Weights of a small image captioner.
Model: 16.9M parameters, 64-pixel images, encoder arch resmlp, encoder norm layernorm, encoder activation gelu, encoder moe top_k, encoder num experts 16, encoder patch size [8, 8], encoder layers 6, encoder width 256, decoder width 128, decoder layers 8, decoder norm rmsnorm, decoder activation swiglu.
Training: adamw at rate 0.00089, 22300 steps, batches of 256.
Data: 101725 training examples, 56.1 epochs.
Rows from block 3 of the image encoder of a small image captioner, named by matrix and row number. Rows with one number within an expert belong to one neuron, the router's apart. Each number is 50 + 12 x the weight over its row's rms, rounded and kept within 0 to 99. All counts start at 0.
After each expert's rows are labels from the 100 images, of 14848, where the router gives the expert most weight on average: "strongest on" is what is common among them. Only what is clearly more common there than usual is listed. The data: photos with spoken descriptions (Open Images, Localized Narratives).
# router: router (encoder.blocks.3.mlp.router.weight, 16x256), inputs 64-127
# up: expert up (encoder.blocks.3.mlp.up, 16x512x256), inputs 64-127
# down: expert down (encoder.blocks.3.mlp.down, 16x256x512, transposed), outputs 64-127

# expert 7
router.7:41 64 67 36 39 58 63 62 55 66 45 73 73 53 49 40 42 43 52 52 42 47 61 71 61 48 72 47 47 52 26 54 39 36 37 60 71 38 42 67 51 74 34 49 48 70 44 34 50 51 49 25 43 63 37 51 45 49 35 53 48 56 44 65
up.0:59 46 43 49 56 48 36 49 69 29 34 72 43 52 65 61 55 53 34 46 33 77 55 70 47 71 53 65 44 52 53 66 64 25 43 70 52 55 66 40 45 52 32 64 48 43 65 33 49 41 44 27 54 65 35 56 68 64 65 33 52 54 56 53
down.0:63 52 35 48 66 55 64 81 45 47 65 42 42 43 53 43 53 41 48 25 51 51 51 52 42 67 52 57 52 37 66 38 28 56 25 48 41 20 39 65 61 64 52 63 41 61 56 28 60 44 42 50 74 45 69 47 50 58 38 34 33 33 41 66
up.1:40 47 55 36 46 54 49 37 52 50 58 46 42 48 41 57 84 48 66 79 65 37 41 48 61 38 55 55 50 73 53 83 19 62 68 42 64 59 26 40 37 32 48 34 52 49 52 52 35 51 70 38 62 64 43 45 32 54 45 44 61 58 68 48
down.1:33 32 67 41 52 27 36 56 51 47 39 24 45 76 42 48 46 61 41 62 33 52 72 52 54 58 68 58 57 53 51 63 75 26 51 46 47 64 39 42 37 48 44 40 54 55 42 50 41 56 29 49 76 51 43 58 51 43 48 64 66 40 60 65
strongest on: text has "color"

# expert 9
router.9:37 71 42 50 51 56 41 52 69 43 49 41 18 30 27 73 59 64 48 48 52 49 48 67 50 58 48 34 58 46 75 31 48 27 52 32 42 57 83 38 33 39 43 24 56 60 49 70 42 35 70 48 65 43 28 66 52 18 57 54 49 67 51 53
up.0:11 59 70 61 64 28 46 47 46 63 56 46 41 35 35 71 66 55 54 51 53 60 56 55 69 60 61 70 61 59 64 15 48 56 44 55 48 52 66 42 43 41 55 57 58 58 52 53 34 47 47 38 56 44 31 67 42 49 40 48 47 51 56 42
down.0:41 50 67 48 66 57 64 51 52 47 52 38 37 73 34 61 62 47 47 31 47 51 67 66 32 51 62 42 44 49 45 31 25 29 22 40 67 33 38 49 48 46 53 41 63 58 51 52 62 48 58 67 43 42 63 66 65 42 48 55 65 56 67 80
up.1:24 44 55 56 50 35 54 26 51 48 44 52 22 48 33 69 56 61 44 46 68 36 33 84 52 52 60 56 63 39 58 08 74 32 53 39 47 55 63 48 27 50 46 38 64 59 48 55 19 48 72 47 57 36 48 53 41 38 57 55 52 70 62 55
down.1:63 66 57 45 41 75 63 57 45 46 50 30 42 44 61 63 51 50 37 58 63 47 63 65 35 24 62 39 52 55 61 19 29 31 33 45 50 42 50 48 54 45 38 41 73 58 80 57 60 43 43 42 55 50 46 57 50 27 46 42 65 14 40 60
strongest on: text has "lights"; text has "buildings"; text has "dark"

# expert 0
router.0:50 60 43 60 58 48 51 51 55 53 46 68 60 69 26 54 31 58 71 45 53 52 40 21 60 70 62 58 58 48 58 52 56 37 62 36 63 66 38 63 47 38 44 62 39 36 44 47 68 49 60 24 54 37 41 42 56 56 36 41 34 56 55 54
up.0:64 58 56 43 42 21 41 33 49 54 42 40 68 26 35 63 51 72 65 54 50 57 56 55 27 26 71 28 63 38 50 48 59 44 55 40 42 57 55 63 58 58 40 33 57 61 46 46 46 39 75 38 60 14 40 28 63 53 48 32 45 34 53 43
down.0:61 61 51 54 47 56 50 47 42 43 57 55 60 51 49 42 54 42 32 74 55 52 53 65 59 36 65 52 72 61 58 61 49 51 56 36 72 60 49 50 44 57 45 41 33 47 51 58 54 43 39 54 35 38 37 37 52 35 45 43 61 56 59 51
up.1:56 43 47 66 62 37 56 67 42 37 53 49 50 54 63 67 38 45 51 58 64 34 37 47 56 63 48 46 52 48 51 27 68 53 65 33 55 46 61 59 34 33 65 54 52 37 64 55 49 52 53 56 44 32 42 43 69 59 56 56 34 35 63 40
down.1:57 41 29 55 37 53 55 39 62 63 64 41 51 41 50 17 61 59 43 62 51 51 42 13 59 65 38 38 75 44 41 65 47 71 52 51 46 56 53 28 34 69 33 54 44 50 48 45 53 57 56 59 36 45 55 30 56 66 52 44 50 52 53 44
strongest on: text has "people"; text has "sitting"; text has "wall"; text has "table"

# expert 11
router.11:49 63 66 42 42 60 42 64 44 64 40 68 64 66 33 34 39 51 43 42 46 59 52 66 49 48 71 61 66 55 64 56 34 39 45 47 60 47 27 63 66 50 47 58 59 50 33 33 58 48 58 36 68 51 39 59 65 62 37 44 48 68 45 71
up.0:47 46 72 54 40 65 54 67 36 50 53 60 70 41 44 41 44 35 48 37 50 41 50 72 61 17 31 51 58 48 38 45 50 49 55 39 44 50 17 64 51 56 27 43 64 42 45 40 48 52 44 52 53 43 51 37 58 53 34 28 40 60 45 38
down.0:48 58 36 56 66 48 57 43 50 46 56 51 58 26 48 34 53 39 45 27 30 58 66 49 68 60 27 60 41 42 43 50 35 37 39 49 31 39 73 44 65 44 64 44 33 58 57 23 52 54 55 53 51 65 64 67 61 58 40 52 45 30 45 50
up.1:43 44 49 54 54 56 58 69 42 38 54 47 60 55 43 59 46 44 39 47 47 32 64 29 34 47 44 46 19 63 48 65 62 55 59 66 66 37 34 86 60 40 71 63 41 38 44 48 74 59 49 67 57 58 52 51 34 56 44 43 78 43 37 64
down.1:61 46 60 56 62 48 70 41 58 68 58 30 46 61 38 49 41 64 58 59 35 59 59 44 53 44 49 41 48 49 58 32 60 36 43 47 54 58 46 52 37 74 72 32 54 41 59 62 55 39 49 54 42 65 48 62 59 48 38 24 60 57 45 51
strongest on: text has "white"

# expert 6
router.6:54 39 37 62 53 38 64 51 45 51 37 28 59 52 49 55 54 63 46 56 41 47 50 34 46 60 44 50 32 54 43 51 69 36 28 41 51 58 56 29 43 48 61 31 36 63 62 65 48 78 40 48 65 76 48 42 56 52 46 62 45 54 64 42
up.0:48 47 41 60 45 37 58 56 22 60 33 63 53 58 50 55 52 39 47 46 48 67 56 37 57 49 45 42 43 64 39 35 35 53 39 71 70 73 57 42 53 56 62 32 40 50 45 52 50 59 52 46 70 64 67 56 32 57 53 69 62 52 60 45
down.0:46 57 67 34 69 52 44 54 58 46 76 56 55 39 69 59 49 49 47 55 58 47 40 60 51 40 44 63 61 33 47 46 38 68 48 50 46 19 49 86 50 52 28 52 76 47 48 32 57 42 35 49 35 55 40 56 51 44 57 30 46 48 33 51
up.1:42 58 45 36 41 68 49 52 44 74 34 67 39 59 46 41 59 49 44 53 47 58 77 82 37 52 41 45 57 48 36 59 84 67 52 53 51 67 49 46 54 60 67 33 45 52 57 35 37 47 52 54 50 67 56 55 39 75 64 65 55 37 50 58
down.1:50 74 43 55 45 38 39 70 56 53 42 42 57 43 50 25 39 44 45 47 47 62 34 62 58 52 43 44 55 27 57 62 51 65 50 55 40 44 67 54 37 54 42 59 65 24 59 61 62 58 52 63 27 30 64 35 45 69 60 43 71 27 28 30
strongest on: text has "grass"; text has "plants"; text has "ground"

# expert 15
router.15:52 66 54 55 56 31 35 27 62 53 62 33 61 62 42 46 49 60 73 47 50 47 31 44 36 70 55 73 50 35 41 61 38 58 54 49 57 40 35 56 42 47 65 42 56 58 41 46 73 28 54 36 60 76 30 76 58 56 44 49 64 63 46 48
up.0:42 47 54 65 68 25 35 34 58 38 64 33 54 62 52 43 48 65 59 54 49 33 27 51 41 65 47 74 38 34 36 49 57 57 49 35 60 34 46 56 34 42 58 39 52 61 48 50 49 38 49 51 61 60 43 56 55 51 67 54 58 58 55 44
down.0:52 38 49 39 51 20 48 53 40 56 56 50 50 62 48 40 51 39 34 53 34 64 50 40 56 74 42 53 34 58 63 76 52 53 46 54 55 61 62 47 41 55 67 32 62 48 38 75 58 73 36 52 60 91 64 55 37 49 50 73 63 50 52 41
up.1:31 60 62 45 53 29 53 49 61 40 52 17 51 51 39 37 50 60 50 38 38 38 28 51 50 68 66 80 30 36 26 45 58 41 54 42 64 48 53 48 47 42 81 46 49 54 47 41 70 44 48 62 39 71 42 54 57 36 62 61 67 69 58 37
down.1:55 33 51 42 43 30 63 58 34 51 53 50 47 63 52 40 53 32 47 73 47 57 53 51 61 69 35 51 46 58 47 85 51 68 49 52 57 58 46 35 46 61 62 47 48 43 34 67 61 62 47 53 65 68 67 55 32 53 48 76 51 59 52 46
strongest on: text has "grass"

# expert 4
router.4:61 37 41 56 67 34 40 59 55 50 55 59 44 43 72 79 78 40 77 50 57 45 43 30 50 46 46 49 41 47 59 57 23 62 54 60 39 62 58 46 64 38 54 59 35 40 59 55 59 38 44 59 40 42 63 48 33 58 66 25 54 56 49 36
up.0:63 39 33 35 58 40 48 61 54 60 65 56 42 48 57 75 52 35 46 58 59 40 52 30 40 74 41 51 23 45 63 73 51 60 39 56 32 63 81 33 64 38 40 44 32 46 66 57 57 60 47 65 49 64 65 66 24 43 54 50 58 48 44 44
down.0:64 61 51 59 28 48 37 65 51 64 40 52 41 51 59 58 50 45 39 62 67 42 63 43 49 39 63 43 68 56 50 60 44 28 66 48 48 55 41 35 52 38 45 57 19 47 52 50 47 53 44 67 55 20 54 41 56 51 51 49 37 38 71 53
up.1:60 56 51 76 56 40 48 64 60 29 35 56 30 38 37 35 56 33 25 60 66 30 45 47 52 53 35 53 56 39 41 58 39 61 55 51 54 54 72 67 64 41 56 46 45 41 56 55 45 51 39 52 35 62 49 31 60 74 60 64 56 55 52 39
down.1:46 58 69 57 27 66 64 38 49 67 39 45 34 50 66 62 51 57 25 44 44 64 69 46 38 28 37 50 62 41 54 32 54 63 58 45 37 47 42 41 72 53 46 46 65 73 49 38 48 64 68 43 68 66 43 42 51 46 53 42 42 69 53 63
strongest on: text has "food"; text has "plate"; text has "table"; text has "item"

# expert 5
router.5:45 78 60 52 40 51 46 54 25 45 29 62 61 70 48 38 38 41 38 55 53 46 53 66 55 60 56 54 42 53 44 47 57 41 39 63 62 56 27 44 60 68 42 69 54 38 39 26 35 63 46 38 28 54 55 50 52 42 30 56 44 38 54 56
up.0:34 43 49 46 44 57 45 57 52 63 71 49 42 55 40 36 38 37 41 53 56 54 48 36 60 41 48 44 33 64 39 41 42 73 31 47 39 62 44 67 50 39 37 69 62 26 54 69 55 74 58 60 64 47 31 56 58 51 37 38 49 44 49 41
down.0:71 43 39 43 42 30 64 62 55 47 53 76 59 36 61 40 52 58 56 44 36 81 42 30 72 66 31 58 53 47 51 77 40 40 49 56 25 59 69 44 66 56 54 55 58 52 64 47 54 69 42 52 48 50 58 35 52 44 22 59 22 44 48 56
up.1:31 58 58 58 68 49 52 45 32 41 47 50 48 58 49 48 47 58 38 61 50 34 59 55 31 50 54 50 46 59 41 36 37 42 34 55 60 50 38 46 52 58 26 53 56 60 47 09 37 72 38 61 37 51 50 53 57 35 36 70 43 43 72 61
down.1:39 79 42 24 53 68 38 50 57 51 47 46 46 43 52 61 61 52 54 48 53 46 44 61 39 47 69 33 33 72 67 48 39 40 44 31 57 46 43 49 48 52 49 40 57 62 47 43 57 31 48 43 55 37 51 61 56 44 59 62 61 45 49 45
strongest on: text has "buildings"; text has "road"; text has "building"