From a checkpoint of a small image captioner: decoder activation swiglu, trained on photos with spoken descriptions (Open Images, Localized Narratives).
Rows from block 2 of the text decoder of a small image captioner, named by matrix and row number. Rows with one number belong to one neuron. Each number is 128 + 32 x the weight over its row's rms, rounded and kept within 0 to 255. All counts start at 0. Numbers have three digits each. After the name is the row's rms in percent of the matrix's.
Before each neuron's rows are labels from the 100 texts, of 14848, where the neuron reaches its largest size: "fires on" is the input token at the peak. Only what is clearly more common there than usual is listed. The data: photos with spoken descriptions (Open Images, Localized Narratives). In brackets: how many of the 100, against the usual share in percent.
# gate: MLP gate (decoder.blocks.2.mlp.gate.weight, 384x128), inputs 0-127
# fc1: MLP up (decoder.blocks.2.mlp.fc1.weight, 384x128), inputs 0-127
# fc2: MLP down (decoder.blocks.2.mlp.fc2.weight, 128x384, transposed), outputs 0-127

fires on: "n" (100 vs 6.4)
gate.191 101:119137131172156125124175110158134127149124142166145107113133092119112095123112143132116155108095143211125091094091133111136085083100135105135131192154162142098123076153199221098095115120147105175127154132062144205077094147147135159096078173175115107099181161126174130096134155081121187170165139116119117104150126130092134139170160133138074136134126057103109089191125098094189112093124
fc1.191 095:119097161204103102137110105196101120123119081196154159133103185179110105120117095122145126202101121093125144164170161138098155149049187167112143137127102131090146117134071145121154101102166201132053164110119112136172144141131100154156133158133142090112119133082152153120111100173118099139167107138098145100167092098168138177153127136160174125122116097156163111103125115051099140177058
fc2.191 096:137095132046093114045108136103058141119088115153138117169174120062127140094140149074153170123166103135152140090162103121155122143099136102103164139102137148124195129118160120135158132181137153147105096100167118129137142124084133124193195142142172106085106085151158121153133085158116141125062121117112090110130130171133092118089181147122160181132119169209169151101162110074097104132201

fires on: "n" (49 vs 6.4); "a" (46 vs 6.8)
gate.99 099:096094148131157153139129178096183115142107148161137112092112108119157176108137194090200102105125129150098132121044100169177105195103137123134121132116136108133112144126136147138109143160126176080129062102078190071132126121168116135124118157147121119086119125155099034083078100149108058134153079128079128114149138119195119095110106192114138137124131092110186133129088119091123081122191
fc1.99 098:074183104135077133145077090143138173122098075099125131168191174150155085120112123128118130121117137060131083080153125080098169127150098116150111153112168021151159151164114186101128113122113100132105157183109117131156145137081162087127145050042149096100151126107099158117133151116112159111177153188092140136133088156120138095155096094139164110096143192133135156117136151077116113091118
fc2.99 098:166131039118128160126145150125086143139116094147102127093118135093097072101100126144119118180115125122139192100108113130152150128159129097144132137168129186117117167109160083131144166109110072096101063137157213141160182147132175086127137174215073090174091141145180159123108112209131135135081145145104073103156125078113145178111200189168115131161138105127124135108133139132138144128106

fires on: "n" (90 vs 6.4); "y" (8 vs 0.3)
gate.327 099:102144138105217196115165151119102142100066119082186056162168118126180106134106156149124072108134147123108160121116158128146105157105104183155138166115161080089122045125153110124150100088114140176109099173121153134097078159125076132204151100163174108134122169155146196138132097143184137115115163187149146143115121164145116111167103152065130175136122142117144087106142146093152157127106
fc1.327 099:104116150187182185107165134131051087115111174127154129160071136148122167139111134149086072146126128150083152142134143120131145119152148137148109136119170151160132168074183116078116149089125152177082062125082121150164079120096082119123126114147141126106200147165119174121155116069148185148114155127154156157094160167115160153066158132157107167092092169150118212102092124105179096095146
fc2.327 100:133111121077069146103121145161136151137148111099152146176179126104193054064142127117151121111099171112137156130110125084121100110124125136159104099124122073110095046132084094213123116153131087160142146143137107118138131083165115124152168130091096185056087168126147128125144137139090128111136072153136145181201126105120119140212051176103161180144120115125154087133144154112124151143083

fires on: "h" (94 vs 4.8)
gate.85 094:110129193168131070109067122108134131154176150174138153163119116108125105146086183130139129180139108097136155115152169176153128097137128136096108106122141127106105113101123126132095158155145137090202150122182132132155179103089104195176116094066130130126126127164137175110100152170080166189193181124128084095136082166071084172111163120140121128136112066125080095080046162136138124106108
fc1.85 093:131163167170159131159105150067105121213111087155121154140157139070072119091107164122100112140120174085123174109162160090104112141117097104168110151175166134135149131156109167179102078078136109174198139146172113130151117133074112123177140091127119113164162058108119182120163115174122163130138138119134140162124163114118138182138173128140136180188139085121196075106092157158185154101114
fc2.85 098:135130116064149129118148176143130115120102132171153102153124136124147087096158142137156160119139076137157106086082185106079108064123152175167136129198115131168075138158121090129132123050125108088144135136099146137117092123126171099179135169144187138111140068076103080107164139100088123137071065136095140110117142107171109082136103067119120132112128195082149088105115024137101115092133

fires on: " " (100 vs 19.5)
gate.336 100:110107167128174121093186128109144105132150166106072133143116030118184173123129122092135106108097128131123090168077105089228109154159129138180199097137056104135114125087128139138080129087135146148147084137127170096157090131093125114122158136135130087155089136139133109129135122116138112160136144114166115111152175146102153148135134145129102224123134102152091148175136165125178063039109
fc1.336 097:152141102141113067092123158110105174167110105081190029117116082136163059141100115121095110117113119113159144121088137175141084076089094126117117169144109138136130098127151068126093171121118127090130130111142136100112117063084165154129131170172166110101124153143134075143091094117111121087138135174119135072119090179139088101095078171101176115161111150081115173100150141142114143230094
fc2.336 096:147094146138171143142111141106131093157150172079099131158069127116120126137129134177091103141053184057126153110084100166101084080149088102115119132164155123155166137137045121142178149087093169125173145164145126146127130132088176166151150186102156146135092130135107027115099175108107106123103118108091171131133088187109135153124163122127118126107180152111080153166139091130203142184136

fires on: "h" (51 vs 4.8); "f" (14 vs 1.1); "c" (9 vs 2.6)
gate.262 100:161101142115146071115120167118088103179192105105167193142146102097099108141129116122048154064156123175107068194126115118127110132049151150117104160128127139120167100195110124124131122158147123116123097077126132125087123138074148107129162133142161152106114110129098116083130131143149059130184135101167148101112068132178124053132122125132074177137113041109166074099149167155126147123156
fc1.262 096:129111146152168175113135155165091156110101092102084184139109122099125128102183113149139159123099131149100114065168163084118153227164112147123103110189128159148171097169140121136104146124124158160180106111201111102178110094079054152109136090101134120096118108192129155176163145138159132109161083110093130151148156127171130120116164112172146036108137146136157207146128113099121179114123
fc2.262 099:109118134152126087164095192168119097122143087120131123152135137078123104173112111117122149153114148096158094211096072052132120134135123187168129099102165124125158102114158149109084119178115063059168110116148145135066086177150126149093145122147153088148149154124110109090104144141146125194156096082134075110178116172115127131120107125128131183037137071112113131082147065139108139181096

fires on: "l" (79 vs 2.3)
gate.147 136:097122157084211093071113181180102189170146191120127118140151112102097180154148114094089158156171155150201109144130097154152143136114111106064118146092110103151104136169157115111106123129110121179111139140166171092174183116124115089107118133171111098091151157148113097149132142139121135146110103143103130062120147108082079085144093195122083122180081151074106131117129128053135166177150
fc1.147 097:164147140144173172185189152103112090162157122110121109190138138125188125137102120178145078148162155138047156146167215144170080130124120119105132122153110102138160105077108136091140130111115136162166084120081102117138088178107138138133144139132108081139134133070149096045118104150146162186069138170102099077171176102149145119107150127146123136184134129151100052143104131106121122161184
fc2.147 097:160092082121112109140129156114121116149214141122119090143137121121170137099143146151172092130083181138121111114161136078112197130173106087141129182071130111116155178148108170133156152090163158191111086088070107089204175131130130114172097065107083106097110075080158083175128122058149064137140140095118139152129081099121102166146136095118081152137118153126148112138100168130157074121107

fires on: "n" (66 vs 6.4); "w" (14 vs 1.8)
gate.318 092:154148128131133100102120164104105063189099118188163059102136072120113154160177132135089136105103145128114161147104119141141142143140096126166094131150102075103090113091194162157036161047106181186154156126130121131090100105086096159082181107150125158118132103149132097113143158122145156126099086094185143075108136136174120108196149110138139153098102094102142118178113145105162189089140
fc1.318 100:127092214140110139134113070158145178134109139136120108167152183105123142109136095165103057128063101128086138142137087158057207108135127122169123133109163140153031146117111122132144084077141135154118103111141087106121095135098120099075144123175177172096104122128146150114085176110113131123125092132138119139198119126102097168075112043138120079136108078178088128106084127141149152111102
fc2.318 102:115129141134196166136132076123164158127121099091149143166166137112139095099112122081148049153080081131106130096093138186145136162145137106147137079174120144161084154093114139107120086086148137162113145180174025114114137163102132134185198079173167126148101125110113168145131067105120143141116134101151112142162058126126120183113124086102126167125086105147093119130059134152177114170077

fires on: "h" (86 vs 4.8)
gate.158 095:159084124146143069131151120152125167127155097184128106156178101172098121182098152153102227192078153184118157185106108146153159192110173075123109097189128068173080176105132122123102127112125161107159162087167114106166114094163199100139111141134112148089165140180111130116116150118188119101138125100065145105092068102134116133120133128095113149093096146111113113116131131123153100166102
fc1.158 112:185130199133093144132071114154160112128184105123178091153092103125137136159178146133051099100077129146148102137111093088112172095159164095111205086105128075165141157156134105109118086121128108123076120108070130105141115181086131112136106116158152194161122090116145120154107142162146072085102121117176185152107094111171177138164109163057117134114111094088087114161143147158108122141186
fc2.158 106:164140169175097122117166137108110132186217099179114152155195149167140172081094075146174145140176133128139177146088126101141112148153133101162100138106106115171089131134106135136120100051042109119138048149115151136125157121176185033154060121095137151108107119173094102143175102129130113145159120131109134136102133092115180173135113125094084150136139113117129161080111133130133089119149

fires on: "n" (80 vs 6.4); "w" (16 vs 1.8)
gate.306 102:089140105117119156134160125143100134087153113075171071158139137117151186112052029192102138089101144132131153114187137098129118090135136098157161060118096126138140104045143066137143163132137053107123126114108130099122155145150153102061136136127133107119183120142125103139195098116096134122063194119148116154128114097154149106042127130140125070165123121184103120151154122114126105098137
fc1.306 099:086051078163141142102099112082175122146157153173115116045109153159120132127126131169135158103120142131168158172071119160083135183129134145165164104080145115164125090120143121106135171088135142114084118136097163141113138109116107110153136158163178142159080144188083188121120126140178146147148140107121120104133080138078078033175093109127142133133130100127130045122073150071148134075091
fc2.306 098:177164116159131162179153142113079087090071111101108137177153131092151089120079098132173132187107149134130094095126191122145116136115138146126123142133158200107148147097161207099115148117150156070094092114121087129093186154149101064095116095131136169148196091087180048109116111067080140167124125124085154098145092147113178169113160193141129136122129124132149101136172138148120096124105

fires on: "h" (47 vs 4.8); "i" (47 vs 6.6)
gate.302 094:150081125145121110144068145052056081114110121092135194176161147152106179128128162175166098142146080132077099127124071137176175127165174147121176049136101201143121101157120134102123135099189103132131107095096080105157119145139057122099149093113110114114094128178148141125175067142180122156116155150130122117122172166161181124123118127147134088111134104123141114057087136136131137095159
fc1.302 100:076134118139200105117139114100154177112152109132117106188163131143070053101146170110143134145065135139109082170089148072165114115125124129162127116077162088119126085191123122119113067101141116172136153141185114105137134139122093122159156149160076170179171133162068134066116119100110137129205109089163154112057159126128099076154140151123122119100131127102157173093124154150162171100187
fc2.302 099:118127104087136125090097140069088084087092154106130213073060141177125108090148118158149072147148117171119137138160108112123105081153172133121181101156090166158155181144193165106109101143145116124138151102081146157171102161145153123103105089099148138139153081105127140158119143096118110164103100153102157141178118114061178070132154144089166153134141121165159070077106148097082175169085

fires on: "h" (60 vs 4.8); "n" (25 vs 6.4)
gate.367 095:139075086147162114131090196115094086127133163184147141081103104154081108107153109109171122169160144111142091166156182165143128095165090177136090140108207084104170045145146150124125151142107123168160125120147139164093132157130148153158096142138145109130120148150104172095100207143103184146155065135155177116145124102110129129188135094047073118080152113136136101163100129093109145098167
fc1.367 102:107121151144122116156184108172152186131106125120121127132126098110132098125125175145115090116130137111156209136174153198117133096087100082142158064148169141158139078108138065147094157155174123128102139126101097182159159111090103142153155152043107120098177123187106158101155109139146159070149155173140141147151124173139199120114175038190082143105123106162160151127103105148162096132136
fc2.367 097:157152125131170160099134083131118069104106185139107158111142124122141115088163143078152101125131170109026107117126082128135128119132153104125114091107076086057147125131137191083153186134089110112131146111134138080116138131140122116103017117119157103198108097097114107146165134090127071158139101102153169142186171107139092074170169088083119114075113133113150126100113151054125104122133

fires on: "n" (100 vs 6.4)
gate.173 109:182124147113107119059113116166097089101125151130154152186110073156156135213143091101108126102164116124144124112107120128200129164087087140113164138136143136141113142100133164092088171087153085095116154065104138153136150149156168115133172062188178133152147143124141129072104095128124140138090159095097054097148138054126148061127101118140090169100106180099149176147165173124088151152100
fc1.173 095:145182131124205134156155123160085157036167073134145094140150093140127086140144134102171108140114069155088108167147166133130095128134155101136188118117133138072093145158128178132140132072134118110123184126159087112058167134144088136134133176101111093079173124136135077139108060090105171137165096150125146152151187129119094137115104155124144042138188106170157147087153135159118181120136
fc2.173 097:134232144098129128163108111069169118139124107096150128080153123102120131043145197103087180166096135177146152124185134157143129050063129136149109046110160202045133126131119136130080094176106163123095158147124087122105116153120122128167118162112086152133121137110149089102125117164153152183159085116111127144129118112150114138116117148175126098129127085158076096075142112149137106124100

fires on: "l" (77 vs 2.3)
gate.23 096:104122079124149150118202124127136189057153105121116121146175092132112146173103120136124227148082142131129116089141112104163178176167151106193137082130096101159149117102135072139094124163116053139180115120159137126136116107176114082084092090178148177161132138108077117122101168140143088206116184108122160106095116158111122138097163137145074092122134113118136128132198098125143115184146
fc1.23 097:107128125141161090111123161119092156097175111074074148114212141077127138083137128093172136181142156148126140091075161162152163112159081082116097121099097117132191054147168135152107077087113078157124087157123154106125135163122153161133067144180129102123161138142107079151160157088064128154105129078165122147078141079114145139135113049145070065146137108134102128145151115071126121128138
fc2.23 096:103122120090119119080135179111163122070139050088109143132143140185122099186173207122154187123143094131151193160162166128124166142084140134083114145147177131113091087122152119112125152165120132050153113124116109100149087108109126129086160145123143170124122167084135115135127140142068149130095091121116099121137085163152116106020166087176172092115154130083127098109098166188173146123119

fires on: "l" (100 vs 2.3)
gate.213 112:124146131128176140108145124088157095180105173089110156164066136050180148157121124171170119132151115197131186189152086154128089154169134136107121093112087133156114150116163088118131167111113138105099157085141130141104119176087159125159142096125128066111064086122147097103149063086112083104111153103145105062142157105130099109070116121070096162115113160155097136140107220155120117165100
fc1.213 101:152155110062145134111092100128127176144181132131141134092083117088126151067134117108167158206118104120129159064111096119117075142151130132184101106054028071161110154056150106109153155134154134146080120149092120118132163140134101175117126132090200147124115170142118123146121065132118093087108102109145111121151147099134125162116154075087060127098128157211126131170118096130164105126130
fc2.213 100:129035133163121176156159142119082145113130156128115112161168115185130085131106064144116121163121166124112108115126180118147141065190144122154100108136118150131130096143108150023115125071177144124139100132230102120094106144131136115137160091157117150166158119154170188147127150151090159133078165152119159104174102124138086123184119115152189092091099106152099164134143160166144162072113